Weights of a small image VQ-VAE.
Training: normuon at rate 0.0046, 8600 steps, batches of 256.
Data: trained on telescope images of galaxies (Galaxy Zoo DECaLS), 88335 training examples, 24.9 epochs.
Rows from block 0 of the decoder, named by matrix and row number. Rows with one number belong to one channel. Each number is 500 + 40 x the weight over its row's rms, rounded and kept within 0 to 999. All counts start at 0. Numbers have three digits each. After the name is the row's rms in percent of the matrix's.
# convs0: first 3x3 conv (decoder.mid.0.convs.0.weight, 128x128x3x3), inputs 16-23, a 3x3 kernel for each
# convs1: second 3x3 conv (decoder.mid.0.convs.1.weight, 128x128x3x3, transposed), outputs 16-23, a 3x3 kernel for each
convs0.38 093:546464513510492557506482536585413444503552510539521478540475530509424491438492504510511388491476483481482471503447508459451526468507502476372512453524602495571514609479519500445518558564479520436489511467511472496463
convs0.39 102:471457548505483500513517529524441498509453505493586563484506468500481516498486537503480507500583533534511461536515589511430540506494497599527565590453482490587528503555531476475503473527528493536490529500479508497497
convs0.40 096:506500517476480497474506518547500486555504551502496513507452458533575500508546431573524538484557534488477479462464532482469538485495499567569628570557489557521534511505516472527504471499475509550490524522546502480505
convs0.41 090:478522503459478468539497489472500456455475523508540476498563500483565477511478486484529498481520538491519445556480469462536539543471474495547513473586442433501524507492473442530492536504480482545484540455569509537496
convs0.42 099:487514490546529493506496480502526502554645521465493483541499513515467526521480422500501513537550516498457594478450489507499479514511491433479520458626422501461533517458480545544501492497519520492577516579527505503519
convs0.43 119:509489495479439517493524494553458541578298524540509507502439421426587530476495470497472505527475471494501488510563498513413482515499497501469527534442516542512519477505554532389510504486508482455483465545416490462495
convs0.44 100:530530529500469496499507546534453491532462482508418535522536504458437522458555479457463482530491477488417488483470480534504519514528521556515482483539528537340481525485502515493452522515473512509494486531506511433467
convs0.45 105:495467485486449519460510471537491529508517500493595549460470425510565505521491473513511546509505515511555598434480491536495547549521488515501505452579466573560504531504492503467474493482465480472522449587536509485623
convs0.46 112:542504526529501500505482483445486538521559482552429507464535528487450541545529516518495508530520524511473466507528528546522497519445522482518513499502494467363471500459496527506483525446540493474484537547498539505485
convs0.47 095:475498475482460492459526476459493494483642523488460519523500519497360537486538493481464444471645504486459454514558547474432487493486505471456510416784436515454459492543521525533493477482490514480460431612496478488478
convs0.48 104:481503528496453489496495485527503511531506577485570520444411463429562487522535492539431511430417540515518500521456520488542478509530492475483504526504519463476518528504431476509511451540433478532473527465504539526499
convs0.49 107:501518497476511515513514496513557525470596522521590463478525497543543535491554506479522432473513411472498516450485501474570527505520503529484491476404502477493488502452473465536510527473491504503469510575491473505465
convs0.50 099:484479497474468507481493520490477485490446431514516568482502498506529529489527554496508544469500492458464431509515487507441556464430377585545503523536445506507546467524475563532442503489477529517500522533503503518566
convs0.51 092:506481467526447462492473488467459555495539521467512461502542541477485550490477501535441459500528482483434487464501392500500446503453493480439540496396423487505433434548493474460474484479466555488526603536498514496457
convs0.52 108:495480537505448467513494466519518442544473528474492533551554545519494534533494546478506497529522495430447468467422483473539464502502511472486442437467496437443511493481476499540538474517546456521506557535516459503516
convs0.53 096:513486504487507524509495571528511511501463550465477547472505499505487526531486456512541484467501522471531467504551527480486491490505536533515487522464469463473476467531491482559542508533485474525482524472446496497514
convs0.54 103:518483515484478500479504476471536433482463438519505404444475499520495471460508479492543494574436501508450487567513487555469525541475459560564503536475494716562413448469481493530493514491450528505468513500460537471444
convs0.55 097:486545514537464513507533464433478525443462496486485528409482477569559529449480519577511564462501495438532459482529507500524499493522489526484549516502505523560540548504486456499431488546481469473499471480502435486463
convs0.56 115:471485514526503541496537516537516507491521448448463469492461479541429446563496527436503522454480518467480502468477512501440457486527519439503436468550557452542508477510444504543431485477456494466431509529453449497510
convs0.57 090:508491475493469435496452475593474419564518528492449512490481478452492513508496472444510493536478508512505524499515454559499537589530469532532506476464516418491500515529509534531492552583544453451508468503546456428468
convs0.58 098:504510503477532485528528516458449469499469535510507476460485460473521543449492471530535502487483422518512499492530489522574490464470445549433498528511524537490569599495512491554558466542492504472467453493496537497537
convs0.59 098:484478477524488495498474558515419486521540432495489489524508501521449476501431530556386442591452472538477440489469534572524566530493547452402513488545579455466529465423506551521471478508509512467525492531513499477510
convs0.60 106:509513512506492515516495492493543524482480503476451479557478478459568480524451525510532515527472447497526529506496505511535501493515534496534500540418540517458520483657516448412520509468502489540517474504473462512456
convs0.61 106:477485529480432497513462496568522452526504479462432444526454576558565445489529502494535492484466491514522495478434560522450506522455477539541455488468546490473473490475484469468442519536490502503478447500494448485504
convs0.62 103:478486496500514528475493484464444501504542539450422440506522487523559463487503557419504469463557604496530532470483538468454475437444491464494626535538541505404481495493462481541549460492579469478467443480552557532564
convs0.63 098:522463498536472460498514574585521524509495427570483498514477477448560516519479472510514483478514509472480500513498374509434485502447526421453566420453473467495492513507571530498504492492515518540529484526489502468476
convs0.64 093:485455466476509476517510460512529550393454499482590523500519476491447497522426449472537519421475506503533484467460454509529533492470465439441524426548486522492512431471474465469474499586443458483500503504513508554463
convs0.65 104:494503508511500518514509524534507485492495474488550478585504513500457515507450361542491478523467463438478549509491515548533519476492474514460463496482513461526522525503472518521496511508473523508496497479480458498517
convs0.66 091:533536488502474483496490477444526535509479503545480535547485500450560491469470521532407580429455433513499531448498548438520495461440482483458459559470427398478456576518474547503517451466519491500514515549450484476538
convs0.67 109:499476475491423505499507519448460525549322548491516503467456489442504403474525478466537499483494518499482513491479504530399508476505529493472486496484473476475493485513451527416508476519515494498529451491418472506489
convs0.68 093:473512481486415517497442470477541524540469551480510462528486430481493486489520440435471425529457434522466376467535466535501512505495496520514477472506473497472447502562527512459480452401473515484495480502477431477454
convs0.69 088:542475545531436490567534524475492512419493466504470497525469490474537488502502495500500495544568536484481496499506496501512471532526527510429494466489439485421495489556481527478519519516515492524517486494522529450500
convs0.70 094:506467503466517506509493508524536500450426511548498480433452544540517411470490497482492519525447497480490540475518459480574464499471492536541449502542519468496521428468506473503479495487540488495477501495525513503575
convs0.71 090:496470533459533489470482476459465523572548464498530560462440573464463466453531500463494474518546419493494485480426478525544535486466485457458518520543409488516434488496476479500478504532490504542493543502469508578424
convs0.72 089:509525521498495490523476504553477462526488436492530455513529476527515531507466444534523507484567474456515586499494469495491516477534459482485542532426483403561492544527523539561459481536508501539530533477520529539522
convs0.73 112:492453496504478458488441486482494480473577556537421522470454545542445475454531505466490511481527575507498509511467525536483478487505492492508491460497486469453498475531470509515526495560501466472491459532545494499564
convs0.74 090:488525510497512498433492486572532499520491494497516551493508433509476426491501534498501558538498480422461532474533560465505530474512497464434487563551544478489538567506507514526557542468548514514435548529469484468518
convs0.75 104:471501497515453485491498536415551453469443506497511517499508476411611542494446530476479473499469464533509513498482519472384533505530481484528493409551521511480503490478432529529485449537513439528447447521450509486503
convs0.76 086:455474503492465511491497531457486551538431432450429490473547548468478446471459498531560486544523513469477540483504528559502444429484554488543509449545480468477428483470502427498498442477492516540468459468441494508476
convs0.77 084:502447446508541534487523530537459521551533478444513451517550504489507535524500505465501550543502494550493502509469497577510566489535518494485514514454542519519512506447443578571535608594533519462485515509504541530555
convs0.78 089:506502474495470464562503535453569420492532483493469477431511519500506431459505499556496498449433539468558457569539508412509470542484476575546526520454513470500517464565477528493470516538494482529502495497524506495465
convs0.79 099:515499541473489489464453531515497541533498438495442516424519426514582515504493450537505560485523408478564546518469488490531485466485498430539415453512420489394462544505482503494466508503495438522476505486437452514447
convs0.80 093:529440551498450496493476451488455450500418523513522524485479454503512424536482494484575533430509552480513505541452579493467469509474482515580525457450555510520469489450465499522497479465458526545447463498428502443473
convs0.81 097:505448476511512493529492501458415458558451554548459452499474528464490483394508491491514469459428469484424539514468474511538552508431493479418430529545553459466407530549468507426437453523461471484478463520536486447493
convs0.82 109:500528502509446503519513498505456479497527458500510533524485543496512457471503460534462374523513471493494475530547526504502485527518513521498532622560550561515549442475467510496481507468562496468435447496489458448490
convs0.83 102:531546504533474541540512540514501416482437444522545487519544449461486495522468465560538472525518509573489494492500453478383445491474490465455408507364520509561516518463520534463511430528502508508470515511491574509496
convs0.84 096:508499521463466520552516475469445447468551513538479501492494504535476519449506516425503511468482464574551496508493497486522467464494493524495480516593506491533443490536490460516518526491441473502463470521443452514482
convs0.85 102:488511531484479463495543502484539503461501560476514506524457489541538539482459491466538504489476550553501477465444508490492485512496529438459445400421503462540471522513488425496507477481436544536489475449601500530499
convs0.86 099:483483500530509552467473542520549494567529461497455481437531579574520532483542501551439514529495512483535484444488508541530545485492526508515535621555454487473528461460541509507567509483533537494501578552506489504476
convs0.87 101:526472523538590490492471484493468465596541513501506466461526497481400448469568500495511505563562524508541484509470500493453465473501493463500433461796549436538425556497481585475443478515474479442499456523526500543469
convs0.88 103:507504524543458483545482542501516515480455505473517519456489526502454451472519470527497515415479504451529494468447503467462468477510531480490554445426492424480534507482537490511491471516502539505463466528497520517477
convs0.89 097:503485485499474554498502503473516464479524497495436494469462544536503510491479521495488558513567456533533533522442491444556541505511521518526478497602492468535539540522442528492484455479480502527494484504489541447522
convs0.90 107:526525497479528499509507493476522430403495467495583485462450472556556482481507481450524466493550454532504513460481530504497454517532452531514551512498574469592519473469486417559500468500505493486456517483450466482476
convs0.91 098:510497532502506537493501483544549492502478554458483473510457509483514440523417497461545509473483549529504569543533505496500528543572530518498443529553522556546557468556433445519448463496507469464501527494513508490485
convs0.92 111:472467475498458488527527520498561542557513442543462473456483507430486469501488443485534505499506476459481487426510466513518469538483513476514476471498461506545516466520506495484517450541525460490566451529453503477533
convs0.93 107:502471469513464541503512488515445460511499439497486481483480478514581409511484557519542469520451538537491424471477470453474502477441472460492405463419591512417460547566477514489430510417406508525432509533457506477518
convs0.94 099:517501529492445485478497471461519441518462529524484545394477442473584558471480490500486454487434534539455520479531504485466486486483462500459475443387489537446504510465485532510490524486475474504490486541537528462498
convs0.95 095:484452497473496494494477502533574554451480526473467506513416449474563475465378455525544546557554543506495483538507552480502516503458519562428498459541538570504520423556452476539461544473488448523502521484515505507519
convs0.96 094:529445468514472594483480523506522559522564524540531483496554422508512539500447420422472503472498490494548451496466512532545564500495485484495449531559565443504499471528473498508509471609494495517523439538468443528462
convs0.97 100:497557495502511498470475511520490458505468499453475419437546529495506473490499472428487584509465552468521541502517467517488502479479434523643555570574426576442500549561520467447509509509565507515586493483482500500511
convs0.98 095:533537545520596535510504471501513528504496494535465435487503478495589545505562546488538508482493509439533571470574581475522523507497496475493441546572514509541461485523530536522545474502489480497489535568561525558484
convs0.99 096:513504516475566533539500472486488489485552514455559532528462502442510519533481473499513473580476537481516502511472504479531540425429472434587489622442582429568429518508499502495449511481487485518480544513563499476467
convs0.100 104:490476476483453477507457483539496483564478484487489503425511518535519551510560479507451482427508506471523476470494476520455521510486500500497473388388504434462530566478461496487500514507487488476478493514521500496521
convs0.101 099:535527539570420517511515509513518519506418479514514501456486414415495469550471472503502520508563543485470504507508540486422489461471488521444551485594507548451528508504501428474477475491510491475491424548458480520469
convs0.102 099:485507521506545532482486499518546507551572543485571533422454476507536503444480482510470421508454441461503518526588496567596538458453495451461469518520460465466512471532527528546526535520510496558436526529489473503536
convs0.103 088:453466451481482473495489496500490431537524454492509490447373405420430466442467488469554476532451488475468497507466517493448505500499494558513478535443473483446481455462461487474483526516513424458517454529604418454424
convs0.104 099:517502490495435482492522532519548529495520458514529443484454489479507474507472514422433523402478540518524478522485515603501500509582502459444511485472498504530465510483435545507423469505530537523539516510559476534520
convs0.105 101:510506517502506474509519509487485515563527481479491513483515493492446542456510460465492483499473462550542474491488545503559518440473518486419508536649421518569434472482507512479491493498503476473495472518480490541452
convs0.106 091:482474504496453501477508500564500495497464488538488545459519453486532500470510545485501483407512500495545489486479491481459508538493488451510513471547499491591466473458515483494493593509475475487453516455490499519521
convs0.107 104:473445478482501444504511498522587505491545526548546520476537557484531451509554518520602567460429490443484491474462507511635497431486500514605490526518546530598517482489518488535479518478475497541447491510556535532510
convs0.108 104:474501489466465539496477525466516433446454512481547426484469458492533477475478424492476491542521522516491445519533535405443560527463475484517562506513500461518446473476555514466501494517497489495543447547480458506451
convs0.109 105:452485498466414504470509503545622526535413541491467464497521429488569484513513468537540470505512566549469437475451460471382490470526464541617539553529547459453490465467519483431492503501563520498441508475427510474500
convs0.110 102:494501511539613543516503539532507450583553503492483502464482502440442459451523492495478456434444528498471429487505464529547486491477536554467524481748516490472434512464512503560539493572473557474503531401454552514519
convs0.111 103:527524520465504464489494444566532509574640536431481517456519471539549526503519536464492468485529467435505424521533496477508534489493502479462475509547538436473427518508474510509479433484505491509544500554502476454453
convs0.112 093:465491530527634497511534515538499517455490382480531432490417518469525503524517520499464506494413465492511478486495488491492441491467481509546479481591477511544526576526485494559482534456523430446501533390455520522556
convs0.113 106:481503515501446527533547533541445498523396404414471461474467465508511496529505483520414411470533423405500505484486520483427541440488545457549487504384499461511457453488525508557532547546534520476426475462484447483541
convs0.114 111:518472496517571492479474503506411541539634550522487493445537444487569503468495490496457492457490507520517516516482503476590496479486502527437514499526526435440497487448505541532477483484506530459494558568621505485477
convs0.115 104:498515510521460543474512481518456453487469510481459510448482460602482514531538521510515528458483438563493479506509529543526523500487497559529504446448547520456489503597512538519521512518519550504516570540528526514491
convs0.116 108:489496505488515502520501503441499455479502448467486465539491543542489463537422405462476511484478538558478491471489527530508539481443471506450476524490467468471497499524477486503453451490458493499505529487488556489514
convs0.117 098:498525501529478447473511458445502435504515584552526505509548461407507490471437451485506505483531582493528511462558498480427475457501514483473420475512478518440486538521490492514521458538504526423512449522562483502527
convs0.118 102:498495513486542501518545519510450401489525565490480500461539467536567541472495533517462495506535516413430509477542535504567494485531542463618436440441515467459475499476552545499564511526496560468467476511533501466460
convs0.119 100:501452465489468474502509513493550481506593426532511483513501531554589553468484512502479541489525566447482491479464512484480484483507525444494508474509390505491578483559433505558476499470509495508513497495499485482447
convs0.120 112:506454492466548537461477495489465477542435426473533513467491530522419446448473482503531527564595445465549476510460413477476422523441447428502514558446434502512505537535524467457462525535455521528497515502355475538541
convs0.121 102:464493535523480548490484469450495501470588431459493434481406475504479468473520448461550507492456499459470469454477510538521550417454495543431527454547552432526515550498467496540524535518498443562470472537508471485598
convs0.122 112:525559512504583476509521540544526524518299507545529522477472467488471502477470505517494495563515568527529460552504492508487565489526461507541500521412516515507514558548511504384498455505495478525469525367458508493552
convs0.123 098:535521476500493486501471528537532435485536478449436479450457504494516412494522485494474484432423563464487560503497500488500487494552422414428403508510432458408513504476462516498503533477513467493492507537543507504453
convs0.124 103:493446439466487479480440503443520450555569490514520502509511498477526515536467487535460474521539504540539528562590507409518548452461476463470483455548500543493555516515515506520496521534588428493528498509460452512464
convs0.125 094:465460476457478481490468492475486543435563524510476476453523503608547513478567504491472552434514513493441480453463460485508468495505528496509456516505486558477525495509522447541535434530464522482556461513553532415496
convs1.38 082:452445468475483521458472504610562512511559541482495492480442544491503532526480458486469487439479513412494519462534588407495556415477576497467524512443498471529537514495493478502474479528499509459502514519562487551510
convs1.39 082:426464530422479401432485484477536528567533538557496482469452514499428519534437525469527466412444453452458488534504454526553534504511480552523421490508486451492483472486520517511524491486510521527547502477509428440443
convs1.40 120:479480459491446499493525476514506531546524521503439515557476513506372430531475499512533429498535510424520489495567520443493443491473590520477495567525433521478499500513522464484556521527540548553493514487447498497533
convs1.41 101:487572507508467490498523528497530519494449535511441438507473446557437457448506537503476522519503484528506540519496475570522476539540497526464520508439448581521575521523520483491480473464449479493517418476537475437453
convs1.42 123:513515474498500480477472452567512511458514446521506542473495505486495517543479521480469467536379456472424546503538495559448537495504463515481524486488469502496524515494482459419498429463490502549548452410471494500547
convs1.43 125:465459496392514477504500478519500544563435501509502497536477492532444514552519535496514519540516571527439502530520526465523472490560416509494516486393458493431487548455567465570510474452517458525531543589492511502548
convs1.44 100:550472538517491505482513479449519498510478489561607549481482519530476486540506493449528501448486509556500530482393468406472479526511428489468437486449463538488516488515508496493463513484521436443412492520532439442457
convs1.45 099:478508481524451557491461471555531511604565547529527572505481508471479505549469455476484482466555520468495543504401542451465471514509581527542515449485520464451454532443491529538574572519558493503483529423469473475514
convs1.46 092:510524471462465488442466509490519493512526537502493501464364438443477504508476510409467522444486519485496506450501577468464435447401448532507543518512497507497482464477535492462463487520601505461468508398465466489423
convs1.47 142:509510543527523510535492463513467494538503429474504455535433547508489510503485507491444475385393468497499538497518479513581550478518571542514463529489488511468538430443506484484533494519507466487463507419522482476515
convs1.48 101:463441541542563540482502518512522519442525476489448493559450600508472576494575518519499518513469525493515466533558481530507550536559559488449495528477493476573476516546487533490521482536529516530457507586461514531519
convs1.49 107:473490493561517508553515476506409439503540527493493532510471478520472407514467421515552473556510510516454453566497495557511496463542486556504487502485554479560469480565437499550531568536520465535463529502482490549463
convs1.50 086:478524543524452506483545451503461387537558538497506504542491482470441503536516493542504501562511545545544504565530480530566503546495551466458532485499476557572457499444458558496506527495506458493468579488496460498497
convs1.51 085:502486430537505497514481537504521512466508492487481506568532563511467541456467506537489437492454499473471508508518498511501527585523522482509504542525451485481510404455470504508499496479506503478487530525461507474529
convs1.52 083:498567632540547537462476468464474469526497424503523471526465516507468495506493495517529531601537510518454483523529453488509515570580532500431565482459514487529479529504455547519445565543462474527510451529485509457498
convs1.53 086:437483499531466505467481484491478507518484503530462479547537507496478538506543471581465527510489494511530438499458519509491554483541592578495468581507535584585548507465479443555534503548545622457443554516476481468426
convs1.54 088:495509442545506507467512562476472542517449445504473506536528551584529518549533537526478501519498483498476493582467449548493518503480492519552459481521463488520428433510542462438526501500495547534524434480479468457567
convs1.55 091:528487558512470448502465458466511481511513447498495495550496463557407502527514520540560469507573528474520502399459426484567493558505521499526478578513517526531482503431486550480547566451463499516483462575455482504535
convs1.56 107:546545542510458540486461522470452480472490488520561527513461493491461494464502509519514501513485548511471560535555444532555442502465438504440498387487476502480501541508515475497505493476504527537503509465495510478510
convs1.57 092:530478518567556490540455462455512430513499398509505510568447461515479546494482462579569534484508532517529453422434365515543611511450510497494482515534457551470438463467507504472466447474491512588523546511512462493486
convs1.58 106:530469438501478499469496540423437463555540467423411421544519554488463578539563564488456478560498397499475565492510509489488508484485584505456490574490494564487496527500475428464448461507498498438466486483517488549517
convs1.59 108:521446486528481537492554568483470508500468488537528486541544404512500449530404395500470504610560431542519462527514525439483498465455502461479470511453469499424475486436531489471483439506510563534493491444495471465506
convs1.60 106:501491484514546530508502520501459460528549511510545479522489521503393426514453519520514478510481501540546485513434466488507547517500468515485522556574463485471542499556518490577510438480520504508512523557466548449450
convs1.61 093:497550562490491494500447465515523490493482445428404445559485500556530534472530508483495517504487476474506547517527491527487431547579556488516488549496483529460522457530506464533513517487521527447532481539558483523500
convs1.62 087:570570490541500494546565533472467473451483466530517531497493483551479578526448515497558471503441470530505568398553556508526513472484526568478494512486462523508516440546546465517552512516526484440517449456510495592547
convs1.63 078:534602479555451516445499569448547438520515451570512486563571576530515610558529545441532502462495477480446491491548536495500483530541533532507478535545463454533514481433459489549509515540487563503490517593508475565530
convs1.64 087:467479505560489541455488473566481519511481513474516454520573490461469475514507468442503472507519479491499432547598557443441466552467486480480553541458500442494517557393519537457484568484451482451411515492481512487532
convs1.65 113:449471536442505465540520491450483506439505489478487455448507494466487499543514571411497522509462480539458459503520454456472423564564542488514542549535517454538496511463433559498483452506479482446468479457472528400471
convs1.66 089:536502459487576517416469481513454521545429520543525537489551534484518514522493488555496443487525468423515468452457528449548475469488606593505487498529484475469447442588516532554470523487524520510499523544430469489495
convs1.67 130:511511574477446522539519523475507504467511483435484514464471484547526499520550490504519511497422536467476536496504522522617441474548428517455479467397361508479469479551551447487486499464545484481474429530578550523526
convs1.68 079:507492512513514498529452481489531507451503571549509549515456418421496439498485459510492471541468476558423455455441495521512450529500483407460418466478523464467502524532525522559500510455499513484508540527473474481477
convs1.69 123:557463556465501500510446492542519522512526472535495520539522595491505546568494568551536474563520468457529490411520453470498483521474498462502519498572473555517520550521504554498470522507489473455493508545550516578449
convs1.70 129:501474544507471484440543492530532506550462449449523504468493543467531564505574541429507424546459444447478534491520519537386544510548536456472503463429540500561540468440443509487477530541559413425504540511563513558493
convs1.71 090:539514500486518453443520518502477511486526494537442483518484575544425580559486575485506499526429471461387536513496440510509448537510480517541457494515492438495473484521461431528529415527542550500498431484444454473489
convs1.72 075:487483561495596479488531455508559458488485586524524536553534546484471500517490498486483496445487494440439490555509448465497437508571512467480477533559525475536495485474501541500540471533496536458483496493459587480515
convs1.73 131:533502519504529524534497516509567510511562483516447503544479482470476510438605537498482456503491466456482561487510506447488434552483571501514473413554530471473551519529506499470522504496594524458461468453549473555496
convs1.74 081:466530544527581559544498458568535513507505515405456500503490579477411508545449543412467533383528537424444492537544544513508475454505456473546567503543533532478491583509516458546555475437553548482507507514512503460481
convs1.75 117:519509506521514444501539486468470539501553558522490514541431524506462517548494501496524486553534481531482535480498482491499491466512479519551507470534488527406483480474500431465530486436518532532489513449533499475543
convs1.76 074:483426486478488505507472523539529481524470551478517496510503544467504595547460486445479469518447450403451452490483475536533441443467517478522535557590509502488498455568499517516497474505491541467512513565492501469456
convs1.77 073:533472504526552488547556553451498459479426472610553464515408459486550484449413463496491516498446489562469463514499463490543508451489491471515407534561559454520471448451447503489515428514543534448472510474541553543558
convs1.78 091:472504488477511426548566538518554562525552533483535499540459501526456551502565506498468509455508488490486443575508538529555506488455485505497530545434467530475418513512553529446490509445548521548527421563483492419568
convs1.79 104:461511490495494498500537472505514506509506489471527429504479529479506510607533488470449512459454452528460462447528501555488479491498461459486478511511501493510521475496488459545459508495545557473488549559481478504493
convs1.80 110:514516541509570437440494453440434522511498561512483443495558490552547507596568517521513501488513493463465476395483438485539557529594539497480573452504468572482558551490534565533505600590548526539538498497496526554530
convs1.81 121:544547541484530476516515494514451455529476462544515504511475489515547525558505439534529422522500498469527570464484534524482501437510546522560598475424522559495504444467459503515560462449496527466546518530560499528521
convs1.82 077:497427471439508506489479498493525471472437492496495493491468563500496562481474522566438463547460492490469487574444494539490420439460513448520487470524478507505463407525457423454476558519513471483535497509474555541519
convs1.83 074:469523515441433468411474421497525538478447494486510547535437500514476499512475521553451482472501405495462433614527546559551472497521488470490533537477476459486489528532525482401509509475468496474487447495489478461530
convs1.84 124:510494524487555484500480460568524463455511488519476526472548506418486452473543460495550485526499505493500473480554523486495473461462465529497530534383544545452514478541557501458465530514438538510542505500457445509479
convs1.85 085:457450483418459524487538536504461543463509526465521495480536469546452467475494480545460466469463540497526461537526505485472466472501537525507567500428537478511535530531480457507480499514445477445510468523480525456477
convs1.86 076:495572527434473486485479488523535531524496489440421489498433433516476515497483499531468481501507455500532554526490533513517483529486496451512468507429525528452450511451506480558555504515510504479543489502440419479576
convs1.87 130:497542534543445486469485523454438448550583373511548417540455521541550481505470535491466519457497490484514530509519529514452564451561511518484480464491501486523522527426458520519539483489586508494495546446502518494486
convs1.88 084:529465581458477520462501522477511470467537472478457487467456491468442522470465499532498514526463545506445508513502504522505501566526406493442532413459481501510548532501475487519471468467463495480458491514505442443468
convs1.89 128:458505497457487449454459410515579481503541468499535525516459546489506522486497543498433412560509475534422489486579578501487521491520466489466489460459509449421445510549485467524453439410483526467500503478515484462483
convs1.90 079:527497531489509435481439447454387461565533494489501542475489456463467476461471536457478472517515492520483474466459473514502517476481502451469483511488503495497460490467495500431567503475563511502497482553504468487527
convs1.91 086:450489549521410508497530455483488518510465497462424516556541510543539493516556463478467463490482499464519572486430446493437463513511551504481496543533507555500533441413463451485489576533540473377491518442515539485491
convs1.92 083:517537482526504525401498450513482529513469473475508503512531503559545567554507535471438492478538539473526503493460514507516443482439502419525527493523509490467511503516494518444534557522543517549554437525527476513546
convs1.93 109:516456558502480462457497492418506519445488502471493468529499441537498485558521492553492482433478527539535512433469449519512542470524484476483493363524489529480553526539487503525483517414474476492547511468514453468503
convs1.94 105:468482467436522439478506452447477438490452503510497519503537521513530561526575531494452486441481485483443479426427462409480484497507507484485481443417469427414398478473501503541473493527493478460527498488473464463455
convs1.95 075:427506518481451521434509536511526538471483465408419502547535567522453599542456520458429466520485477412473494507512549499411517518557556537555519508516509545502516488441455443463531474462514493443433542492441466388494
convs1.96 086:438489521384471487467484518532523526479408464473472449575534518565485514495444564496477576480549476553504472455494484514526439520527481474566476485485524521529448501495457495420522510465502548526523507521502498516526
convs1.97 075:402467493530496487481465509479492519502475566490492464503517447558494429560491456574516568472471449503495444473409434500463560512500509545538519534508532536522508489469472513521520553493434569484503521540477534416493
convs1.98 074:490491451529529490536451460514530460504486492476424468464457456465496457539530473539431484436438477461453492464456518462461499505466486547564466565543496495538494505489522556544459550570501546492490507432420576466487
convs1.99 099:539548498574550413483483486532569514512482479484522529593534525436479531541508504529471543535555423504465451516517515466476486517584531503474462526467469505497499499550484582524494477484482526535504501511530484482534
convs1.100 094:560548533507508493521555534438478421498472524549457475531479481492442521456478507508535478492435466494485520436503422467522481474541473531475387544486450478549456451506429510452422523487434450557502502588525493472508
convs1.101 099:516545509485468502468454449494430510490460491513438444525558508517439533552515507478476477531569412494461496475513500435499462488475495485523503466663466485500505526558413556463486492511483518486478495476562469547468
convs1.102 082:533545454585622492523528477512435454480467492497503516546513504545501461520507452460436489514489431475536469468493506438442473483478457446466419521472498525524478411490397527512499515543522443418522494459464476519527
convs1.103 095:518477515413496444459483555453395434448481448525588547491530601506541516578515522480542500476514527476501510495430505506491530495475452413451493429465483504471430474469460444523471516447449420530492482578512446576464
convs1.104 096:531535472532526500536541491504487533445413554525473486561503491566503549522512510518552526503527507499470527425474499439459496535489536476474468563504467488492512503537556551467457501533456532495531485538560475496491
convs1.105 114:512512484518579522564497511530508508542391584550540543516472460515512541476492511481535506515506482486519520475545528411461435465481533509535484497531508555439484487553535481537482534552536485477509510503468531542476
convs1.106 120:488531477505462451506505516507558502497530469549506452515510478530522530493466542564468483562468496512503442455497551517506428500536532449502464487491423490543520518506502554515473538463495537496451555588549515524536
convs1.107 085:507453532598583477552495481462479473481518543520433456564532512525524508491493505486576460492483458421423473530547525489490541491536539495551517557516489527566505521554469521513499538511542512535468515515539516526476
convs1.108 078:419516545491507531541493519508532456531495521588548490491542490506500462517519511543541469409475420498509467466492461445598533456492563518523501540518462539539459502492536500537424531518521516524455453549484488455524
convs1.109 088:489556487501455495490434479503504517526440505536519476529473529498466462591472512524504496557564506496429470509456552494479495471470450477526493503610552461489446510506549512465530449471522479491461518519488422459531
convs1.110 118:494554543524498558500541523474437484549533546488505500537477494513452532540553564530489555554518478493502506561513503581427569460516517475515500504505522493512494501489435506557459478463530454504444540533568525589462
convs1.111 094:512474462516490457547528492517472517506458450489506502459444409455502393491513413479505470492550509514536480462478441495529478474490478514486551470454535525491512538533518530509528532481559502567558465459485543532581
convs1.112 089:568492480539497500454441449490453483491510495500499503501579447500523460492521476546565492580501490504506467546562551479474517524521511504505544543491508472514493546574501535499452447418413542617509522537551489584578
convs1.113 090:465553506463448472490471472526498447481455527488400543440451433490561425474543447524537495530536480448521497443520485495535523431411465470508502475504562429577494483525448482461471505517467462568549538576494599554519
convs1.114 128:484537500577569510482563554515486449486464444467498547486517458506487485511515546469466511459569509491513571486400476489508554497458522459459498505476476493445513526554482511594417557444544507463463494440522519492479
convs1.115 086:443479536493483573459460498408484514414522440441504440532498460530512409482530460549459516549478480601554408540566467492499446521534500480463471526489512505448488480507515478481485501456479572499522461460470548457445
convs1.116 129:444468478468549517593492492482521483446477487480500576500546581438483404416483435529495448478567477443515525625580636453457462460473518471482554519488493472482514512529481488502466456474480467454495532510529449592512
convs1.117 076:493481466569516568482460506518446451470500454455544520596534519564515570565454528487473484546480501447476522465555556502490515522487483487483508443484469451481463489487485477487499435436524513493528466473567505487526
convs1.118 083:455495485502519503547500458507491451473489505497513461488464467478486444557496479440463511453492519443520504460441494478449466488434419511478451509506465450468475511468504537491487466425515540538528442497555456427457
convs1.119 085:529484494493596463516560513536485429497455466527508492505574497434461372480504447434486459418508524500539508410509483443498463466555490545472500518499465495461451480550566516501549560468551510533584549470511525508532
convs1.120 103:523424490543612526481553581491519528470496487470434468554565471499563538424510521542512489409450441433455493561514591464521466527575519561503570435432520453542530529530497534555515489550524520455470480445495522488470
convs1.121 082:489468498525459461568523459515485497519506491497470574556510511514507467472520482494533479509552537437514532447506502501479504463515551594507551574513485490550505521500394493489561469483459493531446545449537459497525
convs1.122 134:477550532595660521519524525435483510461562540471476520472471451519520523456531534496507505517448393501496489530515500559553472510487516486405472575405393494478494552566469563495448528474522532589463451478578528544502
convs1.123 114:527522466578540480516533523566539475548518502519481525459477439465521460525511505456547517523527524499469501543537502458528506470484460490505547518505450546477529537508502469504495542517526502503492499471509460489503
convs1.124 085:492486497537484538492510571495448503471488473406474463560519435579496547540460533611519453468525446499551489548532577455480505530475515474539537514548499531496550489456433533496481555523466439482564549501497506516535
convs1.125 089:509463517503498487472537523485491483445515531432503474523494486513426467457547576527520486499484394472469476509451516558551581561519514567494533522460525549496546542507509514456434524534475546515495496464580541452528